config = dict(
    n_mels=40,
    input='log_mel',
    stem='single',
    learning_rate=0.03,
    momentum=0.95,
    warmup_steps=260,
)
Rows from block 9, named by matrix and row number. Each number is 128 + 24 x the weight over its row's rms, rounded and kept within 0 to 255. All counts start at 0. Numbers have three digits each. After the name is the row's rms in percent of the matrix's.
# fc2: squeeze-excite expand (model.blocks.9.se.fc2.weight, 384x48), inputs 0-47
fc2.175 097:114181155155166144142115097079157115129172103148118131149112121100135121101131134130114122153149106124140105096111121180078159143108128145106126
fc2.176 099:142170147154092149147160149156138133147127136094094176109126158090143135113110103123126111116117080133166138182170107135124123116121156142137142
fc2.177 098:136116173115112095090143085115122111137144110093134153109113117174101103078108140094139144115144125127110157102147113161114131104112111139088088
fc2.178 092:127120121121130098133124105140122127115112157103126131100121082155132140098139112195113112097116155151118157151079107064113157091116141136133116
fc2.179 097:120123152083145139109115104120146130145102081127122125088147138074162124167142134105095144140132101086111162106128118139095097121152165124100109
fc2.180 096:116125141157118097110098157102119107137141093119138162088178090089092101107147084115168131126140143138110152124146140140102113102125148163134108
fc2.181 125:148145151146148160130139113127145144095082124112162079155108124118142089111106112159075122148145111114125151092144144152124145106123126092139076
fc2.182 107:164131127139074095135149132115119129133140150108118133135102093100127131144087131106167144122163095160170131108132099148125125160165171114084110
fc2.183 128:164117126163188162074173126114132104139109167110113107130100113124140104112126143119109109151175101139113135124170119139151109120107151106140132
fc2.184 117:117085129147136108126123123114117169115127092105160092150150145121153131105131161067112144115124140122098141078161164140136167119109158165120127
fc2.185 134:119148168147137142103116152134145177154145137119149103123125083143110114099156159129099142097117085143135146118165120106090149099082143103103109
fc2.186 083:123160124143110142125155132121129134148147137147167076133115080099164144141080093137128129158124102130090141094165158108157153155132155134098139
fc2.187 092:103139101096110104097179131113116113117152130139115158120140103134103141085137109107128118154108105088119111137102111098100194106096159147112131
fc2.188 068:128161136142137156116156112165158124104127154107147156166133124175115166153154110095092126140115155097172149132164145157145119123174117125122148
fc2.189 090:132140134149134091109150132138121123109088144105109163102148093145157123143122134135100093095104128132129097086146138200142093167139106156134119
fc2.190 100:123147156116167104145159142094101145133121144157132118158148086107133167128129161140138113138118129131163137110124119066092150094125104160175121
fc2.191 103:148164102112071106122119159110148075127106139162111116135148086111151129112103138142102136141164124123157157133153128140111087104143157096114100
fc2.192 086:126155127130098146109097118143148084131111154128085103152139129159163153104144119142153103134112087164155111126170087155149173149116141152127122
fc2.193 107:147086107124097158123109119117075113111110103156069157144151128159148132141118102115104085130105124151127150122101129090093141100112138140149104
fc2.194 111:163137137105107159140100101155054098156108120123103115136127104101110119124156107105093128130129120103112127101128123091162185141130096116126127
fc2.195 099:112144085082161116136144118137171156090133093150128149106138117159115146132092109177136108117122131157130091144162139089168149147143119111138137
fc2.196 092:138173125099093157145096103081109142128127146113142088163106105147108165127144110115100133117174096154117157128106116147138153105131104160119156
fc2.197 114:127122107142059102131101104098118121066101125138111170103126141094147144115120118120126134116134124122108097105152113087161119102124120136090164
fc2.198 095:158139164114140108128143160108108121152098112136144095097095156110131161132146093162130148105121132119157134173117151111172119114096181089133119
fc2.199 093:113105139131182122158127099098077090095119129115097146097161120135123147102110097094079132102148158100100124131126110153148105135136106140139131
fc2.200 071:130147153142125103137078130147156155113134126101155177152100135126175157140095148114145113116135124126117166167158138106155092162096149125160135
fc2.201 098:135156154133119152139100135144165142144138164107135116127155123170143136110156134158108141141169133170141141105114182141164105152123164090095153
fc2.202 101:096100081146155113105130146122141158167162119099143091127096122107138140134157166146105123142167138176122109107147136106110090130111158149104143
fc2.203 140:102164143104171104139112117101126126111116096127133118137102142106162139138130134105173104099088114106134121115160148117173123172097128149115071
fc2.204 097:100145103091136119129079123131150129123151132167170137150138117110128076169134121133145122107114134138124165065150108089104142117145144126094106
fc2.205 075:102119175147160143094113159152122147140111119146129100131141165148140170121106135148160148141119126096133153135159130146146115185144175163125097
fc2.206 106:135150128125070148178104123110118129154122156166121156140099158115136102116117111151132128119154130070131170120132098113163172139121147105123098
fc2.207 098:117116163143151102138130122091123169156094107157128151143138147137099120105094137134144136152113118096153145104154119122132121046146084156137125
fc2.208 077:129112154120166099087079138097086106136161093094106140116146104133104116117080117124162106131132147108114158133111141150117096108135111088146112
fc2.209 094:111129156106127153129118083146105172138133092104141115142089098131111161108122143123072168109157132126140148124137157112140094136103111146072111
fc2.210 095:157131153157124145162146133142133158169149127113156120143125133090129127161104125154112087156170132143178113151108130116096059114112136129112127
fc2.211 098:149138169132128150136088105111181109098153120159163102147122167107127096100169079150134141142140131115134150134129149121166101129160119099125147
fc2.212 076:123114125093111108059142131116083139074111124131139149126102138124197162092132140150133151139121148096132108104094111136137120151124112118125116
fc2.213 108:146115125091142147148107150131043101126100136152119128142108156177120147122122130160129129111099093075107097125141125152151146144142132138111128
fc2.214 099:116140138172111110140154113085106112077115132149160123081104139094110105133139118145102120188092137142107124112147139128103103135135162152104152
fc2.215 093:148094155121126096145077121107112123089139100186107104120108098136105136132154113140141169111132118129157161077112122127097161138136120130116094
fc2.216 093:130081129091118117105088113139131150124103154146103128112149112150088159121079094087159155131148098123147131165167141141125156141155124130105150
fc2.217 093:141135070136107106139142114076146122168128148112110159161160123149140133101122140113100125119099091074156115108100113142104104102144117104105116
fc2.218 095:104116111115179103155153118086128125102155125150117156172124153107144152090124139124096083114141107150140124133101135150099145126115111095094082
fc2.219 090:118129107114141118139124123115158171111125137130087102093119122136175147097181089119108128128180118139164120138119131166108128099102149076130140
fc2.220 096:136150090103072170156144128123127099123143134122147138136119108119108102070126161115101125118125145133121163099123126141109166127100189105146109
fc2.221 097:143127106106141092130175117164151181119101121098137104144132142102149093137131100110123164156090157121155110123136107141161116163136099096099119
fc2.222 093:133122186095093164097095131121130115129084102113149131125146110073116126153121143110138125139167124094142097182105121131096123095134121123131119
fc2.223 110:106169091155154117102148132070124123140175121116138134173122076145105149131159131114098130116123083132103124109135158151099128140156117139150114
fc2.224 071:142163120115133148150102089097158149132093195110113156169144153131108105125172139092123129147163113118097114136128136152141114135151095133150108
fc2.225 102:097110140175156112139111153111113116134145096108151145139111103114147084150127161118147101076111129089159137103129100095101096148121152113102102
fc2.226 120:128151097138135097139089153073108154104144130145153127139174129107113162104173168129112144138108108144133083162098130113115112154101140117135106
fc2.227 098:123116142131131104109138113162181095133093115100095146130193126121126115098108102080103115112137100125109142132164132105153114122104109109121084
fc2.228 088:178121119095136095070102102081117121113145107156142103134133086120114119108088098114145145151114164116113119141135114100156165135122118099112130
fc2.229 093:131153154131153147116157145130085079097146134129154147120139091176157107136093113134138122127120099080146114187146119139147116154156106146121129
fc2.230 090:133113182118086112151129224096110159092115118132118107125118107110137119136118094152100138117114134133145148115120118145116112087120134115116141
fc2.231 070:118158137146162149130146131111144105128120096150154102168151136127149165174105146140156153168133137100138100150135157147140145110149183127177133
fc2.232 095:125126081152103154148100115139136143132136111162111154107105107145133156128118149119107124143160106098166170124108078101111105132113149081178129
fc2.233 093:142126109163157142125167139119100163146094097095144154123078077120100114132138138120144126170135109118142115166184142138138103136142095115125114
fc2.234 151:139093149111115096096120094156083119125117121109101115101094094092089117119142174111133131113135136121168137148103110086153170119140125118096116
fc2.235 064:141114161115098169158085128121099084097134111150158101172084134106098093105103100133097146135152117131142114107125143125157143106135106106118139
fc2.236 108:155127103154152121137112076114146141153118077099117119163128134123115118089152133127144172137091146105091117105120143132170113098108121101097092
fc2.237 089:099108130138166101136112162150117115127165093138135120138150163108134162129149162137138124119103153095145104127181166141104086167133144159108154
fc2.238 092:110130157165125095119159128095103138108083102120148167134073098122118150152116125117159129109104109080169113106169121144116100136149124145131136
fc2.239 098:110160107093151115147137117092124174133107113120092165125116127155095154164147118156122148133129135108115078134111184124104079123117134099111118
fc2.240 093:158112106132157111123153135126115142088164068154136118167107119118099144140157140120150118142134122112140102118116159093111098086155090146128081
fc2.241 099:156138125150118096074172162142130093175125128121133148109166135120135110155093130149177107128098119174127136136153122120102102125124150143128166
fc2.242 089:162154156173114152111110135146137114136107118063136145094150160166121135144117086117125140169152128144140126135133112128154124141115080149166157
fc2.243 089:113126116108152100127176153072113102098082110139125146160163110148121102145107131123155117149115107145108122114140141119114127130107111155094064
fc2.244 092:132155117100104155134105155132092126125131100162151122137128136086142112127118110196169121127141089158151087142081118141117121155121161105118145
fc2.245 094:124139148110100158125146125182111118113168146092153091137179116144142135143091080113129124113138134111099151148112096150128126151148085126124167
fc2.246 090:103139150095073164093150123161159121149103112099161102101123139169116138122093156131154123115139112111140128111120159103119106088092151118146147
fc2.247 108:198091098138100160151115140104162131139130139149113140161151074115132129089115128135125139094162116149155170125110139113102132132107128146111154
fc2.248 082:119132089126114161109147149161111101110129101105076162130112148153130102124061133124138122113092133114149128145114148122115089177135153164136145
fc2.249 086:159101148111129101145101111095150112160122115145107162147128116109138141119149125136161140152147138091108157143198134117097132090108132131179159
fc2.250 109:117146094169103108150126128106106092159118131093137163116162087147117143118181130109121091137116128118154133142139128131101110131161111141077084
fc2.251 102:149140095153123136119119123109098146103152106060121126116095105069126109103159132139114145128111091135158122097140077138147126161129121152151114
fc2.252 105:117146149158133143150105143122092093115110128074137166099128140166137146105127116136129137130152125069137101078113125149149153107122083154098134
fc2.253 102:105126114100141145145153171105116102100136103105149129146085166118099116114133124104117096151151133112174124151174131120129095155130138124063119
fc2.254 080:144160100138126139112159129127139111111159150071162097139135178153163155148121148134134123142162129139143187116167148135146127087138123141151149
fc2.255 093:141106177143145156174114146126156173178096131150132108164136177171142137123123112118105105110155119132103127147099120131151137108122128159127159
fc2.256 093:140133114164111155113115155125111115130139127166129138121139153110155149064115169143089122117143119135157143118165103157141158158152167141163171
fc2.257 086:128135099074109147134164085091150121119150122109133098110185149117127145149118111152098114151108131135115111098165142119085149114147119118132081
fc2.258 109:131159075141144146164158124128150132097142105122154139086177154109147150165116100131125099096148118128143148132134162111082141127103139119166106
fc2.259 117:065133171140138154104119138126134194127139134118084144120147121137159120138131151140125119120141107139170167129118134116139054130151125136144140
fc2.260 103:112123103081098155106120102150133105099097162065086111110126159092114122129127140124143103148124117148122105149177130088150110139128108152132125
fc2.261 076:140150117105113149109152146146115090159130133113128085095138124119097129147115177129136092097158111114136169133155116136152080101153145160083111
fc2.262 103:103158079120110146127140076108150146151157184125137138159171123126123130134163124117124137160139104087128140119171137159108132128098098131131161
fc2.263 100:163125183112132151110099109142158179158121134145165137141152150131103136162143167167106124079121139148127125130156133082143096119108125137132123
fc2.264 095:152136130138127152129113122125144126088167063165094169120125077129132133129107118135088110123114122108104087114117102142151162153094138093116127
fc2.265 082:126130175119146083163154121135164157120084107118156138161151094106148117149158154159137118163141117099087113168110130111151135138142110153115127
fc2.266 081:106092110161136149157082114141111159149148128157109100161112124106194129123134115156135117096139138124130084124149144151148147136090128082110122
fc2.267 099:166104071110134173147163134140138092140128113153110141163102129120149111123164104089151122099147150136093143137145159124162123116112149130102165
fc2.268 092:125143092104098162142110130107138069206124116143115126118138133164094105100135142136089124130130114123149136111121089106151138135149159154109110
fc2.269 082:117098169133127098127136159132133181090146139115112068114156125129123084144130082089104119100151151082129116112129108105112122107118115143120115
fc2.270 092:138124187119097151092166148099165116135154112101146117137150131108107179144131116146151127179162128152133148105129123125147104117127098159101109
fc2.271 102:123127125138143079084145122136105141124104154161113134125146144126123113146123066154144140084130108139122093117161206134127134092125125146133109
fc2.272 100:143140087098135138134093124154166169108137118127149142162105138123193110141118146134128118118181115089096118101109118109171139118098109109140130
fc2.273 104:131099163131096144118155113107131148115150124137112110162141117127207174132106081124104150157157128105104124135131120130129146154104081147148135
fc2.274 120:141118125125115113146101088057098150103127155137137137143108089117109149108138123120127146147126127101150154124116149113092183140117159089170109
fc2.275 091:120154128156152147090123171137165131129102156075135129119125140093139097104124122145136137112122141089146175138097150153134074160097108116121137
fc2.276 091:136131090131119101115134121122123144104126122140107085197115129122154143162110150100140116103106132150140130143094152145095193106112132090138094
fc2.277 084:141164105125104141122167117098141121104093129095129099102118115100181138145103134142144146116161132101099087123120153090149080149117169114126119
fc2.278 091:134129141113077151117159134132116106164116136149103093160099100097102144141114112124109124106116152170110131167077122120130151147129089160174129
fc2.279 090:111132098152099103145159131108178134162116138109123105145153107157055113138153095114132117139144110129169150136130119145116099108093116146095106
fc2.280 156:115123119158176107143132106148160141132086173101151118137184110122127139084184092127100102153102104121143155123114121128121123155117137117122109
fc2.281 110:155149113123102093108105157132142131102103158170126133110137108109120145162142124175173110117118124177125127122170092114127140134177144093113153
fc2.282 094:153164166110101163148166118130146103098090112083100100095157152143140142126117097137145151107111144149122123151119156100139122098124132174096119
fc2.283 110:157153115152142113124138127078158120072128131154114156100128138166096121122135120141085097127108112170115131111138125150146128071157098145155142
fc2.284 108:165166120108137168161136094150074120123137124136128159101140140112127131107127140097138123107118126141143164161132152143061090174140126115117144
fc2.285 129:132100101120141155106142093104143138119152171147144072150122155123076123158103140109131129128119156148113097117152147131084151119113152167129086
fc2.286 093:102143107132149159129110125130131087112097123063134143153154131145119098109122099128151158111148127116087131138106105142129152101156108148132057
fc2.287 096:166190156119106150162136108128105128151147114173108165130133159101094152126157148165129115124111146151138142131126143152136147160155127080108112
fc2.288 090:125123092115087090098132144093125115111135142161127185133115109121122116120125121124155118148123153136160179084094122125099174117090149100128116
fc2.289 071:126139117112192102085104132137128085154123120082145105139117127121096176106120102111131114135105130075092143118115120104107126103134098111099136
fc2.290 077:106120149164149145124141125124099122142155150137158105163086165125122163151120128198133130168092119139154144135182118129154140116150131117120154
fc2.291 109:136104101141160153156087130140078162103091156108143142121173133104155097135135137100125086157113108150118138134127159121152106146082152124143132
fc2.292 089:153159125104148141130095154091157155157111112148102111145136110167141141096087152117159148164147130130145082121124094133167094155097138117131125
fc2.293 106:167096133111100137109120111189060099129126143156137109101100130124144114132157132131105106125119093147108153144101103136146091155118111101126153