Weights of a small audio frame classifier: batches of 64, 39062 training examples.
Rows from block 10 of a small audio frame classifier, named by matrix and row number. Each number is 128 + 24 x the weight over its row's rms, rounded and kept within 0 to 255. All counts start at 0. Numbers have three digits each.
After each channel's rows are labels from the 100 clips, of 14976, where the channel reaches its highest value: "peak on" is the class under the peak; "top examples" is what is common among them. Only what is clearly more common there than usual is listed. The data: synthesized solo parts of chorales (CocoChorales). In brackets: how many of the 100, against the usual share in percent.
# c30: last pointwise conv (model.blocks.10.c3.0.weight, 384x384x1), inputs 0-127

c30.215:095132141128104108150126143109138165157086144104146105147093096118124097255133126064138096125113131107114100063055109110095115133125075100176169133121101122122105108129109118150124127117124152066105118114137111141120104121129119118131109115130077181132110101139134188131137110131144151134106125142086138143098161116171122105131133151098120126132133073136144126150105150127131092084130
peak on: A4 (43 vs 3.4)
top examples: note A4 (43 vs 8.5); note A#4 (43 vs 10.4); horn (34 vs 6.7); note B4 (28 vs 9.5)

c30.371:130088089116143114106104130180120149107137081137121106090171097104135187117107122108110122101144114168110125141124140157111149177191131157153094118103104124123148187130124149139090121122110141130101077114170138135117139115196150142166157138130121111128106163106123082170085091109136107124144112124137188146102091144113097136134112128129160104155129150133104093111081117104122108144128
peak on: F#3 (55 vs 1.3); silence (44 vs 12.2)
top examples: tuba (58 vs 8.5); note F#3 (55 vs 4.9); note B3 (31 vs 9.7); note G#3 (30 vs 8.1)

c30.337:186187138066128106116181092117162140144114084157150126138142174135078139165138169073134113158183102123088157124103095132161123129171110182099086128125112161122200122124125098112112106148109144096126105104228174107136073159114157163144152109102128128095106120132147150126152071133101105078131096104123118154106124112124116098132151153130143122122137166090125133077096129141129126106106
peak on: F3 (100 vs 1)
top examples: note F3 (100 vs 3.7); tuba (43 vs 8.5); note A#3 (39 vs 10.5); note G3 (31 vs 6.3)

c30.88:157125185150157110163158145142087126138092139065143184175158118138164211114126162104124179099133101116124114131122118111128143076134179130140143065187160147147135165169126214103150124111133107163091110141105096108135112117124130156114110110102124179183142125084133141104124081121177133087105135132131134120107133177169154139145148125138101147173172136150108108126149115159133125064119
peak on: F4 (91 vs 3.4)
top examples: note F4 (91 vs 9.2); note D#4 (37 vs 11.5); viola (32 vs 8.6); note E4 (28 vs 9)

c30.191:163134138130096109171098107129066111125113185117183109117176112147102053152122145082146113112169149120122147175175127129152117115098155140149121155140156109096120158136182156087178107183147136188086177082124153108066151146162098091104124114161163080111088165187094132109078164110130147136116102174135118117126130159154116131118159122136090126106148110109119112103094130149134108136125
peak on: C#4 (100 vs 3.9)
top examples: note C#4 (100 vs 12.3); cello (53 vs 9.8); note B3 (34 vs 9.7); note G#3 (26 vs 8.1)

c30.35:153180120172179144136082139159128124131159102164181157142111099148085188110140088080155092156124165110092169142117130141121147127112135141127113138066138124224154133134128117136130135093171125122115078134143104136146137165114142147131151101125149120135177158157127163158176120128121178161143176134137161104162135145126134124109064130106123169144159180115124109123107141128156096100112
peak on: D4 (68 vs 4.3); E3 (31 vs 0.8)
top examples: note D4 (69 vs 12.4); cello (39 vs 9.8); note E3 (31 vs 2.9); note A3 (29 vs 8.6)

c30.266:160167160098145122140181154119175141141144124129173116162079170137127084154125140140178148168154099167153115110125119097186150156127117103136158115132110136132157097080170120157115136125092089130086156097192163112123113141106120141203141103090127132209112130111171100143107125167112144101117074133125104140104128105143148145140100135112110158116151102091128155100140138130138106128138
peak on: F3 (98 vs 1)
top examples: note F3 (98 vs 3.7); tuba (39 vs 8.5); note A#3 (37 vs 10.5); instrument: bassoon (31 vs 8.5)

c30.332:098100119157102143148132123140123128130137128111130155137121162139165128139127200153134159060141096117167109122125116147148118133128090077134135155176103118107140151120108103105126136130166107178145146123118086145129175126114131109183196093103173124170073139108148093172141179079158170101165131132161129100143158108151126109092155123128124124087147121121162120121090117108084126154095
peak on: B4 (100 vs 3.7)
top examples: note B4 (100 vs 9.5); horn (52 vs 6.7); violin (41 vs 13.7); note A4 (31 vs 8.5)

c30.126:105140138128127064131117123102176092134092080134109077115109128077088126126174161127139149153158131096119164019115079122121125129126121122167137120153112158163206090151172154115122111170116162116157118149142108154095147082140157188064090089141069193233105133114088084105167113167112102093122086130105137130108078139133151105130117118134128130094154149139099130127152140132153126141136
peak on: A4 (57 vs 3.4)
top examples: note A4 (57 vs 8.5); horn (40 vs 6.7)

c30.163:129138114134134105105127112099145098162114123094146125125156095097111134191122101129069152132121177140052124211126162167117174186104124153099128160145087136099130203120140116147097077152149090119121133135179202110075104125117155098120119131135143143122141080160136148129169078170178107119159122152142124115120163124104172118107111191089116136198099109144144139130121155130140122129118
peak on: F3 (52 vs 1); C4 (27 vs 3.1)
top examples: note F3 (56 vs 3.7); note G3 (47 vs 6.3); note C4 (43 vs 10.8); tuba (33 vs 8.5)

c30.306:083127255118069099142144105084131137123138160083106150109109143102142109151115113103188102207123101154114121163141136109140164131072109114104172146138120098096174152086097124142130114101138144126095139167097154121151052114134094115157090068153096151133114122140109203186148131141128110139128100137118120127125179158129141117111130153140141130145164133120130107124129106102122117138118
peak on: A4 (81 vs 3.4)
top examples: note A4 (81 vs 8.5); horn (26 vs 6.7); oboe (26 vs 7.3); note F#4 (25 vs 8.5)

c30.279:126122133114096118110136111116165118134144182101109130145099134154120135162115177112125090130098113129096168169109122116159105152129124144077080126170123115170150087152120127134129127119135081136120106124146086168133136152172136123092135122123129111148078135105133128110112131131099119179170096128127110144130136088138163127146159153130196109097130135147134119130123142110125138093105
peak on: silence (100 vs 12.2)
top examples: note D4 (69 vs 12.4); clarinet (26 vs 9.1)

c30.351:126135117133124098140108135110127136095164179154154136108135126083073102126171159129102151096138130138142152098161119148126124139200155148115174131112114142097164136117163149152084157157171122184111134143096137146092115087126138070193125115154146136134183129109145118116111141103149118124116120120186111131137083164137128178102153151133153125120133129155139094104130160169135157079185
peak on: silence (99 vs 12.2)
top examples: tuba (58 vs 8.5); note E3 (33 vs 2.9); note G5 (29 vs 6.5); note B3 (27 vs 9.7)

c30.96:143097091135131117155120128134156108095109147104156133110109172151132091124111145127176090149123106121111146103148145141176148160145122138162149139129173118075139151188157068148151079107151130145112130110146190129100123107151118155134150139096127113175120161152152113137080094127119156172155167106149120111121147147134119107063133125108114115099129161133109147127106141111113145083112
peak on: G3 (100 vs 1.7)
top examples: note G3 (100 vs 6.3); note A3 (63 vs 8.6); cello (53 vs 9.8); note F3 (43 vs 3.7)

c30.264:127097142135125170145136116132179115085145139136145155120138153114071124120135139137155132082146141145121095107118170040192097151100126141124147082114130130120143123148103152163135106099109126145137126139074144147108158159167125140140109148117144117133117134126139086179120099140208107124144132157091175130159161125158131135164191161127127180145132123120097089069123106134148084143163
peak on: G3 (100 vs 1.7)
top examples: note G3 (100 vs 6.3); note A3 (64 vs 8.6); note F#3 (43 vs 4.9); tuba (41 vs 8.5)

c30.235:100190149126167138156145122098139142117053113137083148100118166130090167148118099065113109120147096174131165204124135131150113128071137124140131085232156157113088136138102214134157146169135160120113124135096145171073155083119134155155107150141123147105140143146166192152157174129150104154163101101130157136132162169149167102104091125151143164099143127157112122100135086128121135129132
peak on: F4 (95 vs 3.4)
top examples: note F4 (95 vs 9.2); note E4 (36 vs 9); note D#4 (36 vs 11.5); viola (33 vs 8.6)

c30.355:103138092149095137126091142144168138100112093131135146103131098115118120118160096171158084107127129156127110105113190196141104173128142132125129108142102111088085103125133112130089124147200121113087086126228158103060115092114202111113127130145111133144108124131115104162161107145120109092171103153151126168135092139084098165103163124138197132109166117144139108144148106143149100134107
peak on: F#3 (100 vs 1.3)
top examples: note F#3 (100 vs 4.9); tuba (62 vs 8.5); note G#3 (48 vs 8.1); note B3 (33 vs 9.7)

c30.93:099136118136127081113174118145084134103081166070120092168120175113174142121160100138095177143147149072071128081163133120101142094133094103125137157134107137137085125139155118140155114127134105123148148096136142110106129115130118097117153084112106172099169127150143186102145113110150150112097121144124161132163127109107137114139131136110130117118138121136123116172147118143118122100112
peak on: D#3 (62 vs 0.8)
top examples: note D#3 (66 vs 2.3); note F3 (63 vs 3.7); bassoon (47 vs 8.5); note G3 (41 vs 6.3)

c30.1:085087114142110122163231156130147104124099130127105112128116144124093138163132138099169120141163158182137110132161087122087131123076117181138107148123104167148112130084154146119208114079043159089099128080140159131071117172141102124124142117119099103122176129142137117101151111138124108099138113159123177149141112124099124191113133148140146146099115170144130155181121114125137125105114
peak on: D#3 (100 vs 0.8)
top examples: note D#3 (100 vs 2.3); bassoon (47 vs 8.5); instrument: tuba (43 vs 8.5); note F3 (41 vs 3.7)

c30.300:082125147089140131113186159099103103091074179159120136140164085116118172116119139159153099162152085142143133203147150165144149121138153166111129090132114100153166177137138123165115107114089184139105143162103099100137161082117136099113124122114133176120141132155127145119158072164110106103128150115084147097125101120137100129124158138091099118122132130117125138149130146153108130107126
peak on: D#3 (53 vs 0.8); A4 (42 vs 3.4)
top examples: note D#3 (53 vs 2.3); note A4 (42 vs 8.5); horn (36 vs 6.7); instrument: bassoon (36 vs 8.5)

c30.79:128076062140124135148115108141119142148211164166093177078124110117125085104129111167108102115095121169137132116151122156176109150165135163155140117117135148153083164135090127183100122119108096130103135143093094137125101164130044088103105159110107115110129089121172212093117173089151155155149116170127143134111108139133109134166166151143119146127125113114125142125122128101151107125122
peak on: G3 (100 vs 1.7)
top examples: note G3 (100 vs 6.3); note A3 (64 vs 8.6); note F3 (54 vs 3.7); tuba (45 vs 8.5)

c30.27:131154122080099141093105071116133145131107123089125160125116123171111160123120156116133114173163096122150106113106141165116167161133164130132165154095102143141169124155147084150102162116144135105079130135121151120114147086126137130119072137114111182153099149123146180116086132154131118161155146157150100120094138116142112076116144116108121148118152072135124164150174115090168094154153
peak on: A4 (75 vs 3.4)
top examples: note A4 (75 vs 8.5); horn (35 vs 6.7)

c30.320:128170132135159160114142174113138134098097117083102125138153100185104130095161086151156114112110143132129075172161124126156191131127138106165130151104107168108174146127199077127129127099098117164153130109094082101188146093117135113153092150146176127065146115097147129115136159118176146118166130174133134137125143128147113089123122146093100120125111131109130150172112131097082145126157
peak on: G3 (100 vs 1.7)
top examples: note G3 (100 vs 6.3); note A3 (77 vs 8.6); cello (53 vs 9.8); note F3 (33 vs 3.7)

c30.259:165116140088103128088138110150143124154139112122146102086118137150095152102107125104105139170112132118123137124151117138164134149137146130126112151102119076077130186138119105122112104157111143127160114097132135126128108147116110135106139136124118104134115110121101142144165194125161101138162199172120117145097152126134123140089141166147163125147167099152110110125100136111151123141108
peak on: G3 (100 vs 1.7)
top examples: note G3 (100 vs 6.3); note A3 (62 vs 8.6); tuba (46 vs 8.5); note F3 (44 vs 3.7)

c30.313:130100085122127157146120121131167129094148150144147158114141094116125123137149116119160155071201155048121097094086176142134156133156161130127096144152111105114112145159143115081144111137184126151066138109189109131110108127161153142147185119154136129141130111150159090147126092142189134175125125118154116161157129105154163112131109087113138115156158154123120124118144126168129091137148
peak on: F#3 (100 vs 1.3)
top examples: note F#3 (100 vs 4.9); tuba (71 vs 8.5); note G#3 (56 vs 8.1); note E3 (28 vs 2.9)

c30.8:136125138097141096122120151125170164174117153119165152124124091145156113196096183136086105121156119119122123136128117136102084126116090206137129181157106204139177108184100168150124121082071122092116119166104057148110128153066120143069137173114116141101109136154149119104146100187174132103142150115143099079158113186144115074117151137104110152112138126102161095147112117106102111107144
peak on: B4 (67 vs 3.7)
top examples: note B4 (67 vs 9.5); horn (51 vs 6.7)

c30.70:027154143134107095110200161100106123115152175103103106143169110110144181151135134100156103110150135221137108148168123146081094114124104217101144124099134126191161121151097110118109119136106176142111112182111127138092152096127119136135157109129091179161146129129116108099169157131122122169135132151166123124142141123113188101113135110131147143124137103156124139146136148103146141130137
peak on: D#3 (98 vs 0.8)
top examples: note D#3 (98 vs 2.3); tuba (51 vs 8.5); note A#3 (43 vs 10.5); note F3 (34 vs 3.7)

c30.299:119095201148114122174131133128139105095113143094119125078033051173148140157148146118206126170089102123148132140090144071151148119179117140113170111154114152115067134169090104097142145099178154110138139112100102122127120123132148136193107131088113128138071137144094165161128140112082159197117107138120127149144126122094119119105066172170098108122160137153159113110120145151134145154111
peak on: F4 (44 vs 3.4); D5 (38 vs 3)
top examples: note F4 (50 vs 9.2); note D5 (38 vs 8.3); violin (31 vs 13.7)

c30.333:123188139180096161133087116107131108109140115112174116094116096174110114137094090110112124125138077110149115154091087201130103178170117106188134130132141111130143128130161146069147081096127133106109126105147154121130136133143175100121178114079115147121093111118164110155158136155166178163135122166103108103137100115151088158095139110135133105085117119071097117128151123114089105140094
peak on: F3 (74 vs 1)
top examples: note F3 (74 vs 3.7); tuba (35 vs 8.5); note G3 (31 vs 6.3); note A#3 (31 vs 10.5)

c30.368:196132148128169108120101133125097090096143121118174146137172130165105139094090127168080167173192133072145123189167075140121184078188117118097142104140124165176141117113087075086122134137123112149089054152097088110124140113142172138131143110122116154137041184101089110072115198150129116117138120117136114120126110132119126146099114124118147117154146160134094110069160128128141146143141
peak on: A4 (45 vs 3.4); B3 (26 vs 2.8)
top examples: note A4 (45 vs 8.5); note B3 (32 vs 9.7); horn (29 vs 6.7)

c30.22:114137117107135098128104119095144170120074102133124068052161103145110115120101116154118107105078155145086149105099098097123084179114116119150138099181175100093161159155098163140124101150151107118115139128098102130142145121109121110163130116134123124159113080096175161058126109137082117168112130137153110121113141162154105129149095139129134132126178129126114140145176183125103118096139
peak on: C#4 (100 vs 3.9)
top examples: note C#4 (100 vs 12.3); cello (52 vs 9.8); note B3 (42 vs 9.7); note A#3 (32 vs 10.5)

c30.213:152126118186141104110098135091107098112087172129125148113103098098134124191142179115136117152153074139134090071129116148139131078124122174128122145191092109157165135155126152132146167121136112099103106141177113070135110122149154122084189164077079142201081139126088173114100189125119160120154124178115113136095168126127166082135158154122147165166117131131097146118102107156130111112132
peak on: D4 (93 vs 4.3)
top examples: note D4 (96 vs 12.4); cello (41 vs 9.8); note B3 (34 vs 9.7); note A3 (33 vs 8.6)